{"model": "autoregressive pixel model", "tie_embeddings": false, "init": "lecun_normal"}
Rows from block 4, named by matrix and row number. Rows with one number belong to one neuron. Each number is 128 + 24 x the weight over its row's rms, rounded and kept within 0 to 255. All counts start at 0. Numbers have three digits each. After the name is the row's rms in percent of the matrix's.
# fc1: MLP up (model.blocks.4.mlp.fc1.weight, 1024x256), inputs 0-255
# fc2: MLP down (model.blocks.4.mlp.fc2.weight, 256x1024, transposed), outputs 0-255
fc1.618 103:145112111095088123167176080129129153147141129085137159120136118116140141150120140159134156143141095162101135163162133078139146120145094121127090135140107084123111165136127123142132131113124153103060129131151115105155111139101140177134113142146151117110138110099115144153123127176141146138112107109123109132145080122181110115078130131094160119142123142136150127095101158047110078091158112111159107127098184128117164116122155135143152112143135105121130161114128112122137114136093140142125082163134094113120133138144098137089142105141116114129116175127113135121121130115108148097138143175125070131167124131114161132117107115113132121135159129172125176117180128136080132142138115154111168073144161124185150110106115106144102119132120156107114093117147148165150139126117101
fc2.618 107:119132086120149162113111146110129165059127120116154081151146135142180097137104145146114144117104133118177139136155118192107100137121101110135133139131091151156121140119137141158115113103148189156087162148135101150178165132145102141111174154079122149125113114115151156139112149118131116095119136153108132145123164100060135153150150115141149160143149138121100123110128137113105164128134137091107108130119124134206119123124109158096153190136138152151093126132112147109095132159114103155166132118109131138078123079106072136115110112086105109133144108155113114134129120137120136131121138135097149143121159161115152133116157135122157091123129135102137140136062144126088118079132140166113141123108104132115086137117131094077138161147160109137139132123149097154120132128122132
fc1.619 123:129165102150120115137115133110115154121085088140154096067119123127139176128134121135129160143146142161114105102107127165113077116134078129111125096120094149143090104098108114119137150101128102156168172088132139159144173157120147165093131105120183168076110128160097129105122103119102092106106157126111146153131125134149153126146134133137131156132098089085105137155088131133155118133118140134100162112151119125119103143140081126167163118106155127104135083135087129173113094164166107165155125107132127140127092107120133169123140140124129099143152125141153133159130096166092129136149118061156094158107098084153137146124141115135143144122154084124138158129139149147115117109105119189115157128164142145169124111148115132128105113142125103173118146136170131098105127112118141
fc2.619 128:115105176138102097123121157119100098122134152131065161141138135156086137148130152123103080140166146112114151150150181151156128124094180125116139162129150126130141098156161142113142122121158116078089123142114139113131094089119124125168095135121104118170121136120166109117107146151149135159136123096114090132149145094100132140153135174109136142087143131129197125141164134106163122115099141153171083096112185123154122088116145145143126118128118106138140143149149135091133150114112148098126098140102125095119134159130109138134112162121132141152083145112122096119101114090132132101149100159124127145100103149152151132142108124118149128150107113108199107130153119079146134109099140136125093125119116105090134129165107108088125150130053127091153129161148123118178155133102124
fc1.620 151:123154132129119110109128140129155138123101147154095181126154114133127136115165148116135109113145133071113170098099139141090138112116113144121164111126108141136129108123155115171127140121115165124141151106171166072170134118151136113121106121139101145112154155066132146121132087127128123134143092164148134146070154112159142123097125162079158116140130171103113106123124125120109127183125153144148190120167163122104123136071139142117120150111119101098117121132140111105162158160101090140160121117154148128137126150166138162111151155130136122128127112089123127165061117156097138125156137121156124159124106116095166078119129153099151137167094150117085136101148109143086082104106143083142094118115145100149152146124123114125143128116069108106159113149157127148115130119128080
fc2.620 171:127118131120139123132117169117116128114175099099144168093088117145109106120138147123122162097127115158180138116169172113125113113115158117105128174143156122122123141116173151126140147083112138147171110128107130108101129130087146119146128060089165120109148132150111079160149116107160147142101152128154080114123118127089083132097126131110135108098145138110129105117142117133139119147084114135123104120130086172078152129146092202160183159129100129179135172153137110164129141086188131136114151112124128133101127122116102097134183149107127153126111120135116132129146100123197143138131129131126111142141112140144108157116146137105092119114126123109061113170123116135130170105123115090153122117165140102139102163137120150122151125146146102128137098086128136118090147119140126
fc1.621 124:117120146120124091093163150102111143113076139159127136095110128109119151102146127099128126115149127154113173156124133172140097115120122146164143103168124160135117106133125138105138169132089098139134130137172130105114108108131159110128090181072095151125080119117130167116118139148106069133129128151111179096126126194116134161105161121154148166118128133081105099135077078153108126118094143114126145130136143125119126103139151102132149140174180094144119121135170125131095151086165120112112139167112111146130137161177130181098163100094120152132149097115123108137118140152133164130131114159113145121155141108094150107125142111104159145128175109103125154119136062123146134132139122144122097147141144110078115133126135149135156119109158164164113128122102112107134111076119136
fc2.621 117:126178105106131174144081097147149116135146158130120116132145115176129147150118153117121109158082091097135139083150131125121169142134087153073096152142168112104117148146123133148095102099177114141113155090101148165138104098098110144145134085119155137143134137164103116129125136131125130106112095129123126140126092112122068127161075108112140126137093128166137098110160177130145112151127115151075120167163099097141134100129144151112116115120130143148093120098094118111137083101126162115110120115130109116144154154123113086137144103153104127126163157093154097172162100117092144166102105097133128115107139169107136113113129138145066114138107138170139136149122117119135131114131120114194156139107141141114159142128149124154149149139138097103156163139148167111155159156160103
fc1.622 125:157150139157172151125139154181112133146133142102124127119078125101148105134097061103153142110147164143139132146130100146126137092132121117123110115110117143130145143093113146137135095138118094130129077165136123142139118128109130114166068127127093132140070140093164188180121096120106131116122137136102136076123101141108100133124092119121136110163137117139128160161101129103120103105111149163126100121144113130136142121106217115102119148131142108141156128110137171083103127115131136108134162186124132132128110188137112134118149148112148137113099095144162121122131088130145159161142095110150076151123151154143125128158133126172106123110137093111165123147099149149171151099111148128155126179114124123113165175130119110142138147084125132099145162152111171133107137160117140
fc2.622 114:113152144092123107134067128156181137072126087114157119097125090123122124136122123158101120158117132090144135087108161148110136136175120171152123152106154137127124117121134131165130146162160147103173126115115159089158155110167155114097095156131140147181148160111144152138165176115129104079129128149133120112128105147114164147141133103165072139123102127134122101089138102155144108132176144089122115088131152101125092150132158134105163117134156180144118116168141103114102137145146140137110111097139131090115154134103125116146149124095112143134124129099091149129117131134106119130080133141142142121050154091158119173136172162153116134127123133177152112140142149128100109073120123115122141078117079166124111134100106110138138130110111125128105104140133135127126134141104096
fc1.623 120:124086115139093151119118145063138151143080158112170167113161139112157134077109104137111082109137104126136140140154106134122152114137171158115105109104110133178104123130131087116140140101112091093121121107088123162137193141121140127142078168146157117077137139151087154144172135113139141125106106154101164166142118126111141142097135092096131123128165119173135116158156138103157107148139153132126116142086142142124117169111101133121095138125180143109152103141123087129135151149134127141096097097118128114125118139108094101161095117115157106154105139120143189161161164129198120087125124135154142134093141131132131142124102135088084127130141135130107134175155140080112136121124089107166098126134150123111120157140140152152156104120117134154106120109119131166126153107126121
fc2.623 118:104158144139130152093155081130139094077183158129163171108147089122172139124112098122137141121109151128051170116113145135127126177131119109123160110126134124123137147086110155155101156146121114116136120123110140096136082084137155106165147109119129139134116126151151093106126117111090147118126158109142106096121121127115113094138141127144155101146090153134150141098114130104129162116159107103143124124149086141178101093177113087149106080127123106128133086123061122175170149143112077139126148122086144136120121157137087138151127120127094132111129144118136135137163092135103130148165118103117148110113105155090135133104148096172152130129142111135113110100164112145154141115148139133162161149108128116125185094124167146130135107114162117119157133195157129128150129143103121
fc1.624 130:122122091117125187127142115100136156152167096095116152127138102142165120126159100134165128123118126096163161129116126103109112121107141095115122146077146102077165091143103131134138117145162113149096115169134148114106153146116133163099141141086146112157076098112135143151153104133118102117150079118107132076154090168146128117103140112094097138176106127147115112154142115137133141151129113144177152095089120147079078127143114108132137163146122116148165130132140119137152159142142147142148162115132124084130099159115160105161147199096100135136169127083129103141105123141124118143112131121095129128121143128145109171195139065145145116135136104150123129114163130123077141107115124146126158161159141136116149128119097095147147131101129144137156122111121123123078169094137115
fc2.624 129:107137117132163133085107168154132127143074148136104165089147152151107090126134127139138087169119098144088171108128127121140112143130126145164135093103143121133122161095149096159126111113088145118148151159178099161110099065154117116125129169136114162149146128126111093166139128164136122106162126142129118144162137140093127130151129135154159125086140115117150188155139185091136168107110123098130107157105128130088135098129138134083083140131119116085112126104117087111119116135081142121126094111129156143114122095109143087148129085106109090154147181165139148169148123145104155125096122068139125129156130141100147157115120133132176136107169171104155090139121143145145141131112128118139131135105123149136122143126134115130107139136103090121182115125136142132136072108135100
fc1.625 129:131164134121122099155073127121170184076145127144153121102100135163134115138155141112106142124117113103155105119118128124110102112088125152126139142109138143095110131117125133151088151142081046124121145117114153093135100134111178144137095156141122160114145137121118079158150132118060122130145115140140135095126138156101143115150109108132137147173140094117131101125175117153132172167145141152118148137140129111117097184136111133143156140155102122140124129127122134086173099115126154109191139160128130149098128112100134158158144159074092149104147105100132149180141119184119117115099170139132128131132091142062122105115136114143141132150110112117127114127082139144110124117101081114108117109123105132120159154159162107141148117128150125077170101131154118107156119134140155
fc2.625 140:143150110133169181138115145138113083176109126099150143110057127143127135139138134139121188116144145161144152079132145114161144126151179122106114127157141131114146113132141113126139112128132142151151170109149111114134141093134099107157098103105165117117103103119131113161090167121114117141115141173102129104144122139094105141140103156102143089088149148116089152147121155157076140111104114121100086121114113118151088143102125132111098138163169146107116077150097144148117152119083123116128146179152097144127124131130134109115101174146159146135125144140157146107118106089162118122135117134133113128157099163153145147188108136089139129127120134100087131089114144110137146104126172114158166098113138104120093100165107071122151109150114135160141100167127111105147163116092155
fc1.626 041:117125123094110102092139130094115133107109156113144148121155141158110138108129166107164129119112149101136114133149119145137128142126098103127155117066143129108099044138204124111170147104137138100136142168138134186118115115100161134112103126167113126143121116091160134172169092142158144117082130151131122140167100129165116183146123139140111113137109168102150112113087135105125133089127133117104118103105124171108160143151111136125167118134157175138111122095154092149115136136143146098112128145096103157116166121106084105122155144157137107118120114151127113122130135143147118100108140156133079146115078113143130179128135108153159089150182173088098123129137151129162108108149089156155156142145154140144124116143148132128077150108110153100121106130145134154140113109100107
fc2.626 038:128102100122114158149128109154121166105141105130143138124132147161141149155153139157126117127128099136143116107125123176123118106106110164180078135137137131125141138138082103116063074097147135097147101149153160140128122092116116094133150128078148152078132123142114127069110133113122108123141116110141156159094107138142100133137148111118137120089106122147126170132130127120156159141156082135163170109123161109119086132075178133138105122122146137135155168146132145135152121129161142108094125107175140143112100108146130101089132106125157108135132178136136162118116129105117113155132117151204147134121130112125140101164127092156099126108128088136104163127103173125104194105073155129110098137121123175123132117120132081127158125125129097123166159092145130116089140109157099
fc1.627 121:132145135139161164138100137140130137086114160145163159094156116128103104144130163091115148101142108110127119153136133136091100121105126134130128121120172117129147102138098132130173160054133114115141127179115112139152144149127132101127138134073087159070109105142107148137112117126105119093125077129114131139115116144107121125110102126153099142127089152181170157169126117141175094147118182122141117056143136138112147172133124125126114129154161137114145169154088143135125133146158105083146111141125152123146053149144122087129141161137148130119132121114101150146096147139120164088094138121106131165106138099201116118150113144148105130107119151131141161113124149138138130130128167137106103080138157119122087100085135131149140140175121111163102116135148143150138126100111096
fc2.627 108:105149089138102100165142155137139119131147145111102188152140132114098114155113103181132148104148141113132114122131126122174151172107141133174094191134139180109127146091138124107160092151110199165111069101125103132159130155104112112109146140155135084143127123087189127104129153142138102137145128139140176112101083128112130113149128174135159138114180097113150116118179095151114140134099157174131142124115145131167097102096119087103080130149117109125139119121104106113138126138101140134116138140131124115170132136121149164156136126103081111129130151127089109116145138113112137144157128147164148112131138126088138143093102106122127097151152129101099122094125098165113131160121129117141140147134123120116131131112119105123173147125096078106146089125079082144108107131131127
fc1.628 132:122165109132115144120103143125161114126110120130134138104142126094105131077115136179098156095140146092126143143115128138108134153146089138144136126133165157107132100136139108158119132096163122118129136097134184168141126151079160126128131093155115091102090126129079128169117124161087108109100141123108134159112103144117159119107146072144142101127126163144111116161151143091078091111146118167121152102129119089141104143121146127134136150121112127102103193146103158100122148135111122117148151121120151116164163146133104110102105117092102129121128143094118117110090187144153146105129091148118157120137193162115112089131113107151148125134135107165131129158118136153162095141093139133138193158077127153128144149133137153199145098122115153117122127114150092145090088106123143
fc2.628 129:136149134167142172111126097108146131122101089126080136130133093149137136154161127085155100154129136161125134152143083111119124099127149134152100133158154116116153119135161124127131116132115140107163130137154100114166144126127111096115126131143138153122094087108131173092154155078141135143093151093166157117164148123169147131110111176121172169151111096116150154123099138161158144141092142124098119137115108120119130115128112148132087132128149196101159149106153107104114131118110139116127117174105124172128144131129132193157112120115131124104131114119133148176094119159163147139138153099100101078140122115148161129108141096098116140142126153124135085093170095129101107115100123095159122123103126118162114144131075097079090150108103135130121052113142128119153080146135146
fc1.629 054:098127141136137161108116171118175148138117116134136116125119102177110108086158110123123138156118078160169130099170104153137126150120126153116111093138112137143126154146120128147149119134101090145083138062129173137140150117095139161139138147062129122167143092119139151115143151123103124138118151171118133167063141112114136103125130125148103178116111139142092124162146109128056121145151174123167190112121085081131102132127107162096136086118144114127126138181138154166159111141105131118109123110161132108146111189117125122128116117120157104134146135156140128142134115131148124134121114107166150092120145099122112112155089146091118120116120115125142163172143139160169108174129179121121130129105132123139141119108105137130106120136132117124126097111105076102099118099107175
fc2.629 050:130071152149137116109131094146155173144108119105082163157118086127120144121122172104143109121134144107096129156126097133134140157085131117134122147117109109150135114124138155099136097112137132128146132125135087108116138141114129141130108090134082167089133136197138104104124144104151119143106127125156136127116134144147130174147143117101126158133116103148086134127171134132118110147182086141086104185141123119072120147081161111162115149124120121165137131120115149151154116141133075162112139127098108114167162140150099116103115141174119129094178136173139155141118150142180168134123088123111120136118121150147100130128093159124113147154121153130124148111160167101145059112109142109101132124126114099144113145136141124156091132069157119100108085139156140080152166121103113
fc1.630 104:059117115106108113140117105100132141116083134144141154117107171125147125133141135119104140128113152157102115155148156144100142100087109119131132140151125137115149105112127102122120127167104094064128132143170086133140161119135123115134114105146137125134119164135149098173169141114162119114123185155119135147116125146121120094164152125119146169108123126147129156135089142122163109123113165109109130110155142148162144108159132140171138113098162115107129101118115156159104181079166094133105094143149137124151132139110149153162156100119156061125118116146125110135158110053153145086121122143131114133090119118170133101111136107095115072137114131105161080156160100129123114144086127173147145113085156088065114124106161130122152116134135144121148119158129108114149128108171112
fc2.630 094:139134120101113159136136118156106101112157135133132085128122094105113057108082161116159131100103101123120169119143131126162095121137108073122129119092116155148112124104114131108132166109115114213107131134128156121116099135119118127123126130113132135165155106114166115090108097121101135109170092107121150138123166130093135155124099140135102124126144111130123135151150106136101143139142130096104140110108121127136183169150113137144119129128130125081096154114163116119129098122153118184111159150131112121132086147124152116161089091128125096121128144106153147121152179171112103132110109152139140117197143144073135131154123107155116155093134076129099147197162134128146111105094141155176142155104111131129157182131111137174118138127130129121113156164112153157124125096120164
fc1.631 096:116113124136112108135135119094132122138136105176126126143110111144130124123130124152119168106147100128139140123144121145137161138152118103109138197110135108123135114139143103122117146133125177096081105156148146124092140124113111126162129123110109121146128129152137102153081194099131105113157126156141160153089096135166114120116110142102165145132147085107139181150178110092160126165128137158146115112177103118131143086090137113100096127138140128162097100116142116090147091164149105161122120109088103105164089120130098131150091141127083090070137150061121112149154108160146142047148131171123144087135109135170068089130154147138150147146128121134147119124149114124144136127134142124108124079149151122152115165124137167123129121112147151137125093100143143123112143112150154
fc2.631 098:141146149122146177111145172146085129121119116144125107157130135152132133149159109088141137150131110093139153169139174153157118124130103142136147139113146096159150148113126147164167143153131092153109089123153117143123105138136133110135156132140116100140121152156105134109095102140169084103113146115108130127124100108183169126129106089117120098149131097113136100132114125144119110094169122119097128138120095119115093147122079142114123121139165122096135129101111129147132148123129119138126130152100158089152162107157133129084114144118116085147119152111120174167058159130131146102150145173112080124093145086144133138133104192145116103170139125106074143132191097105103112095096122126128140108169087149134178114108092076121124095137165145124161164122127089139115149128130140
fc1.632 046:157100069149111093134137106135154139094092125096070105143143110157107133132115109125121075104149142146165092173150062135128151151113082136141117137140122129136087142167091127183134135105148145123163117136117083162100128149110095094096183095108173126162131139146138134151096129109160129133100110140164108139132089116119138122105116174098161146124135150144133136128129105138161170112107136123142148136124109157100125120136154082144133094150102122122135167073129138118158115149128109156127104145157127114112141134116089123114118128107159135144110116095158139097146135100160118135137137099133116104104120109139145094102121123115170100110132121125105160109111080147120124174155137153120133140144086151161137137145127109153135131105127106161125168061149132089106068147143097
fc2.632 041:106088143089128124136151109148123102142145108157142144143120126156174110154141129159114132155076089095130082112131131111107148140151107112152094169139160119133173133142204152110113151112129113096183151132106183088118107108162130149146140130085116142116109124160104107123149193120112134126119131107168161102135146108125057120108125102146082104115104150129159116084148138131127142116125070123132127135109126118096116151124135159126123111092155110110167148126106149152130133117160170091135191105142121173092144095150090072125103100116111130132122134145121087133137166126110129156114130144144119188114121149144138163114121102147078113135138133141107108123141152138117112129118106105152113131144144117141136105110139143122102175161169164102143138125095150123102128114134152
fc1.633 118:139120112121149124143128108131142128127093115088140157140125114070103139130119127151137144107141168115116135142142098112143136115145166158109114095152133162118139115196098119125155121164156146161094117161116145118119129139108111129130115118133072104126156119107169159117120141099145156108124117110164162126133114126127081120103106108086157131077135071143125134159155148132169079141083094148094117119157112115123086118110141110118107121149159126127164102140146131109121116103130133137124167138159120121092105161148136136146104165129106107152108130183143125120167121120132102136089143168167111092150119105113137144070087106138120103177099130101126111179132132196111160124146088123167141135159143140145154127097106126121165191106115144085085149126125101147126161108114110
fc2.633 129:089183158105159131117104159142168153158151118107131129109114139132116107100172116102175173130101156116090091116125138123166102108126120178111136141129144116121092181106155111143091159116124104130170135102151117125101119094103182095135141155120137103112117161139140162177140114149111118120124137103137136127127104136127155110170125102126096085148158154129164115119106158119143143137152164135107138067146167152090174140143118143123157143141092130145125155138146100112134154098116102150122083106109114117127133108131122117158129162109152148115156081099113125089155157117161135088159128101126137121134125107092111090137104148135132117129175125153110096103151150133158108126112170087137089128103118146119125120147115056165115128104096119117154125139109134140071177130136135
fc1.634 085:129067149157113126147144119118166151141127119122140112123153152091107099088144115102134182137163090103166114137137162132078193115134117088164119111143133124131150095111149114180084126126115131106140147173108118141156120125127175129164142115136117101151108143163160157146132130117102121156124158090154148121106155166169141110159103161108119109088158150144116116179143138110129096115130113147135153109119165102132118161123140133124109131149149139132134151128152113139119118148079092092135179122171126121113111166108112110092149113119108128129154123113128100122118109148112140148176103123101146136124131104058090171126127112131111108170100118106147142142107137127119147133164147134170175161114094111133173115109130076126114091080152101112113117121153132106111132082101120
fc2.634 078:103142093088137108112135116076118127118102118111105136157148134119120104137104112156164078100097132123109139121123161108098138128135156116150132137151167147131171087116136118147119134104176151095111123070142131119117118143122122151098117106116113131118163157115134133171139107128119148130132147103087180158117097118102136133119192136183130116165127114146143127150134113137125106145151138120131147120127129182081095126098102094159109165101134069117133151110113109156119146108115152154146120151196118147194095146133117137161112131118148097132168101120146152160119116136162153121153133104176121090131109125149146093142148084105139154088139123131123091089160122119129116157135159083106156115168154118132113124082114140131112131135125131160128157128115092138155148150056156
fc1.635 040:147118109111137173121052155178099143158107157102092121143140142092108111125148099116106149118101151089135143117118132136153145142104105125163162119136093128109153157062177138128126115154100104113109102106099138119092157132130130106133106087093093096155158112088129154081112141119115160134157120136132136124120150107112125134132108131163122144104135088138140144067113128115074131166127087142149124126132115108115116114096171206098140139160154122156133162100125089170100118105132115096165166189099115115137150149107096118093161154145130112124145137087120119136117157149156141150145104132131165113154115133158114140117101149108146162148179156133107117133145142136145128135100132126123132110094120075162135144125125114115159153129121128097133102154113120098109131089137136
fc2.635 028:132141136115144123149152152118171119142074100155164157137111142164174166098133142127117180101120093151134126115165111130119154106134108166142142159098161161088119146088102103141110100145108141103128142111168174110105129159117157103099079115119115108123079149126126147143140118102046123116161150115120096089143154082120139111145118155151135096151128135077143137127150173093113099147144102091126112106104121081114123188100183122149116129126141088125152142127115160136145130137117112114149095154115148138117143114129118161102154138141164090117105134165164137133140141147155093143125155133146118156116068132132146101146102117167151111125138121138099136108128141121122122088126162124126128114118130134184136150110146141112118119152160129141141088157067105132099160144131112
fc1.636 038:141131137103144124130126108117111110125121133145133149150147080099145122088110130118119151086149115120165120110131123089174177161135127083137107088141113158130120156157115092181131191130118109104143147173142149149108143099152110161100129176109133128151131150131132135148091097099198104137141115169108185164119104154113143155120160109084157139119129132126099164135135122124157097152098114163131115164130154128137140149116138150148110134130110120122153112147077134144115098113101128150140117136118127149131131109125123136150159135162083132098133132139131155146145117160133130088124093120130111144074140130145123106158143150097133082072130086137162107140127132120140124094102083166097153133126111096113075062108117086156118159162162123111139164129113139083107119136105135
fc2.636 027:123118136149127097134130105143129125197120124117121184137166127119147124140167149141118103174122125125106128126124152115147109110139120153159115144081134151118125091148140116140119082109141114134124100074084116134113133153071085124124119145078124137122120147129132086132125090152102129132130159131138133131091164144106183155133130120155117135113130137130142104100136099119131132112093132084097113140135123131082040110132154104148146188110140160134158185129107136091129106127106123130143104178112192107127156140150114146120139105104173108095118155120146114166088158132167128146137141159110160075091130154116140129120102119160165140205099113138108126132133133104127129147140118159165115142128138113146055131131124135118124111118165138121128104125110141159107136098134109
fc1.637 094:123127156147139135138136151153125155124098114126190122150137125133160115131149151114087136133117124141147144141118147089127151091112098154111112145116171188115103111107122111119154144144117131145161129155118114161099110120118125130140139161124117153165128114102100121092084109153145127126151077132114113113154137136147120141097113133128153166117154111106185128119100095178104132110122135123108094102143117136119161101143148153124117120135111109156121138137112178142105146091141144171087086158138158157098076123171104124139151143095133107110103194162132126110126142119133119143130124173089135147126130138076090128122076132131117151088143155124120120090119130080100125122156114134131168125107139110116104141186078146101084194120159119100189147143141106141099113097161101
fc2.637 106:124124165084102129108133121164138131162109105113150098120127103129120157160134081168140102123129131137118098113120130131152125173098105107126060142178115123093100154091123113070106109135102148136152144164095131156140110135117137130151113107112132147110075141173096151143167124118129168153096113121102143174100129132132130141155148157146107144125154098142115135119174121139146111119127085113164149133102164165157128093081154130147113128114113114132137140146132114058147141097114151105112162134114107118143120143112086151120107145061147132152123129124114103134134099152125149144101175126138133117150141105139165086124106177121116163157162090123127130150148132181137123120080166118119132100163129129095119095108147117146152129152120159165095166110132156144093088156103117
fc1.638 067:109116121123106093081143069136106123115108124189110166147108134116088115128145118101112100132153165135125149143160143178125168138138144122067134095115138105087153116132170126139112122115136082153111109113166191166153160174089117160127139134131143103134150176134097120107116139091094083132088125113136120141117126091167133161111106084148135132134117171153110132098139155158146169107142124101147097140109091131135160162114148136101133080169123147092118115108142074131142117112151147161122113086130118141117099148149145122147127134147131138083108123089109160122185111128145097130107107125125113135154098140132122119138140147113157109133121136115112125098120106131099122089140144059105107140127162124153178161138106107121114130109130154148107131113114117143151134171151102
fc2.638 066:116128112143107149177098132198107139114163123106097097108142151114159147132135105154107140188097073122131103100096116159159095133134142082168134176106151157157141152133145153148175143165153123120152153117103101139124109132126146143158141144111117088108109112131135144114130101115104114107137106143137099081125069173121169139136159153103127140134097108119115167130125142125131082099114124130115157107122137121165117107153104135113120132119150097142115117104130120163117114138118145094124113136120148116086121085103123119095094070177109118132168113139139147155130109073152184144137134146147130109154161120141144112122078099118129151169085160127130141083141149147139096142107131125107141115132091141139106148142105130146137147170159141136133108128148151095120072110150177
fc1.639 124:148126088139140165150144145094126117166129126114136140141132108176151146101136178150128114134116153114137144118109115110140127107105141173165092146153145128122153157146129129141147185079115130140116141162148146147136144094109119129118167181078138120135176120108131126136147146154081145164110120111091118147097130135166103146186132133144112148114157107132137121123127129110128131122166135123137137145064144106108119111148146125108083123091102132146131166179124121122157125109120101144163107166141142078122079126082176123154129135138104115146140108121108125123127139119086121121086133166116148074108122100101109184100112139152164122117192107154133109115107120160111115126094133095123166128104120083100110139144104124074122149086140138090118108100081094148154137104118105
fc2.639 128:055105126109148131081135116180126158107143089112147141121122117117161123069098147131093175149139097146138136131111151162143116077169145121124122143130131135156097143120129134120138080179148140153155125118131143142113092155126082111134129126158188155153088081120120160130104161102115087148100111109127120153117135101096085137117096111105129144125098127151144115134122140126120093113116106160138140111156147190103114152118106140158126134122112100128116112132157128148168143134126102132138118124151096131102077125156093127146142117113151135142123134156147111108100138150141129127167123095129102155114153155146107111104135119117116135126110173109133120154119106121090134109111133092127121138105151154147143067095170162177138131133112128094175142135176192095153095176149119
fc1.640 119:144109106141142135143155144126138109204123144109130140099117153084108089149123125117153089130109086151135122122084135116130092160140126097130144133153100110115124117117152132117132121105100145107132068154137109119101149121148105165131121140138104123140107101132090147088137106115130078130137111111166096114129142118116061143131127129133120170088121149132135144161146128141128090163169133125150088128130128186130172149133085174130154178150151067132167152092136146164141142173117149107141132142132170140151122137118129097109138161141149140123110118109149176107095126084124173085129144168130161089142152116107150133126105112163094070097121171147131119137144112130138143140140115109152187114134153114132110095104134097100120108112143167092126149152140157135124101100124102
fc2.640 106:127191105130157185139079165101102115168103140127071129119120113154116114121113145162084094114121078110164150133129102135107118179130118122159176130130150182097160123180108106104116132091141152130109126125176137143133141135108109112124102113110109122127139100133155113151141153120134161107120159123084135169147113152127172079112092110134123130115120119091118129130126087172094116105126126137122086153154097100167144093150130130128093127127150106142139107088081093121132131122122134129114172156132114107134099111172174104162163125159141152150132102125157146129115120149112134160141078125149137124127122117078131175099141146151125122110111124125136111125113124151135159139087118112147093142096161138105161153140144123135155141129084126107145078147150105138142139178097134
fc1.641 138:115146122107120104098117099153095135114111115129131145148149119154137129174179139137167140135115108123113097093121141105105101136135136127163093118103134123156141128180106171113128136161129107102140149110130095121092121120119190151098113117117145134145152137124189146107112130130155129119117144074166108070125107112151127155171117064155100163162103120134129150156122124125120128100162171108134140169119159105144113131070119139075140153128161113146144115125094159125132092126090117164128109112140109125093152100096103148132189117149141108109086164100145087065144111117136141112087153125139090134127145128162156091126134133164144159125121114120101136131115147101138145123141179173126127093130132076118166111147166131095132150136122110109165128137126149150100134116133147
fc2.641 148:160138165138143164125125181126116166113107131099107110139140193150127082114136127146063171092101107127152142134154114148107146123110108118132173107141103110112139153131141096098123130109135124130122123094125139150107121107126101114169115140128109098099114158112183164147123138148139121173155150101095155180145099128113153138124122111159144075119146136109132105103137097154134116128153124150147161101130080142129104125120165105135128130125122125072144115100131171140137112107170109165135136115110148127165104153127192102110115143076127119154158145149112158173090142099077129091123117107149138096154131153106107146145110112065115154137113149126157148139137118130150100121093141110111108154128133168120077154142113124137144121107117157108109100070170131121165123121152130
fc1.642 107:093134153110116132129174119094139139123107117154139163162133134149136105157102113094117134155096161160139141114116113154127131070139154091124092110133139135131126124128137152103122144128132143143112103135118108099125120158143130167103119113165135158141090102088139162142132130094123150142197146156131127111124098200142133112138177148091147163134151126103093104143154173100173135112112115159158109122125132153173074111120073118127127117116179119092120080095124087139120109105130135136134106161121123139145122126167098164150140115115159071128118143106106125144119119130159106127119111111107135127139139128071094148149142137148135108181121151168121079123113137129105155116114136128171123179120151080094119137150180158122149119125150084116120150094091128115105095107143152
fc2.642 109:155119109170145115155081121122146157198110108110089151123141085123136097129161131136139138078135106162164146136154122120126153094144104128140119126127103126084105095138081100142110118141116089126142127158132138158126160128152137098094152139126121101116113108122094149111114137156159134138117114141119124131108128121128169171117149132135130092182147106157110127115148129125112120144150129116127087156125173100110109136094146182109118132153148117169098144127148128145115107130091100135113136153177101090121124131133108095126123140131126123106132080122117170181135094114145112188089106119086156115096122134134130127159160152106144141091142130126110134137176160075154138181140085126118148161133116120163114138065102107140080175139119130134087126158134117136129189104124131
fc1.643 139:160135162148136115141159111138126130140079156148121117111152145112138147131152149137111117083103122128153112089130180148129100096092193169102171153084087147098098133081085106169134158153114102152149147098120124116128130121149124087125120109173089100127127129111129101123154109145101084107112141115136103117129106121107143074107101088146160148132138132159170142098112139124153177133080075188152138129124115125144122166127112116187135146100117127144135176117150117145136109086117138132138126119115137083131131159137160121125134140131104134127149171147085134135143133112130134086122163108108094118152125127154135134122114144124145120190147111166139157113138121111146121136097095139119155113123106083072144122103132146159133134134154139115129102176112184103109125145118146
fc2.643 156:130172117112148119091142125137130110093172162144104121150099140157097108119095113119123142141131110130085187144153129131145141149167091151126151130140130123123097117144117150109162099124091090122150148124126118168158077140104112113140114124149128090109111116148174151136099126163136123153171096142128145136139112089101176155103142155093122114120118079132172102097084112137124153105161115124117128149098161113137173088149132119104128135165146111092121098061103096149110118197114125131119143124120125168166081111107135159161094121136104100091144111101136132137079098150138126118163150133150146148145119165104149117135147117108113098163102141132143116120124138109149130136161166118140139151081113106158184105147164119125158131136117149138171109122126091104088132139124109
fc1.644 078:128158165139136106138110110143135151111142073142129159144174144120136130102148103123105100111158121116128123164122081146124127106121128149154132155134114146073148097117092167147138146123164122120122116129158119155131175098119103173115119135098135157091120119167104093160130157089121067106128151151173136106174131125120130118123120115104101107112098119118109117165119175152128154130155168078124125100129144097179119125159119141102092108156138154120162110097119073142137164081136120148132108119137107068184110095129119110175180107137137111122097116135177175143119155144135131105153120132113142141095100097137125124103144150107139122121071108101116126168169154099113093100129105163138137130117165146141132118100138123146148127079123117132130092094147106123123150116135122
fc2.644 084:084108106114137161122166154088158145130182192132136177144110131088102121096149111145138105149104120133121103108113165103131111124153098124116139173130134126117128102107124111147148103127147113108126146128156152173090111115120113113163145120126093107102137120108126131127069118096144134137131134117157166133083080131146096139167163153176156146092139141129127126146155117143121149107125137150161136140105129147114149173165129121123146137160147117109143116137079151145172101081158163121109119154084103149094135125105131139149134169143092134103120109096105096132090121107151073091136152121123076110144155160094135111101168121153136152133108148121126173116107145119111128145120126075161105151074124152115135132091146118131163116128099146107081167115094151117132142107147145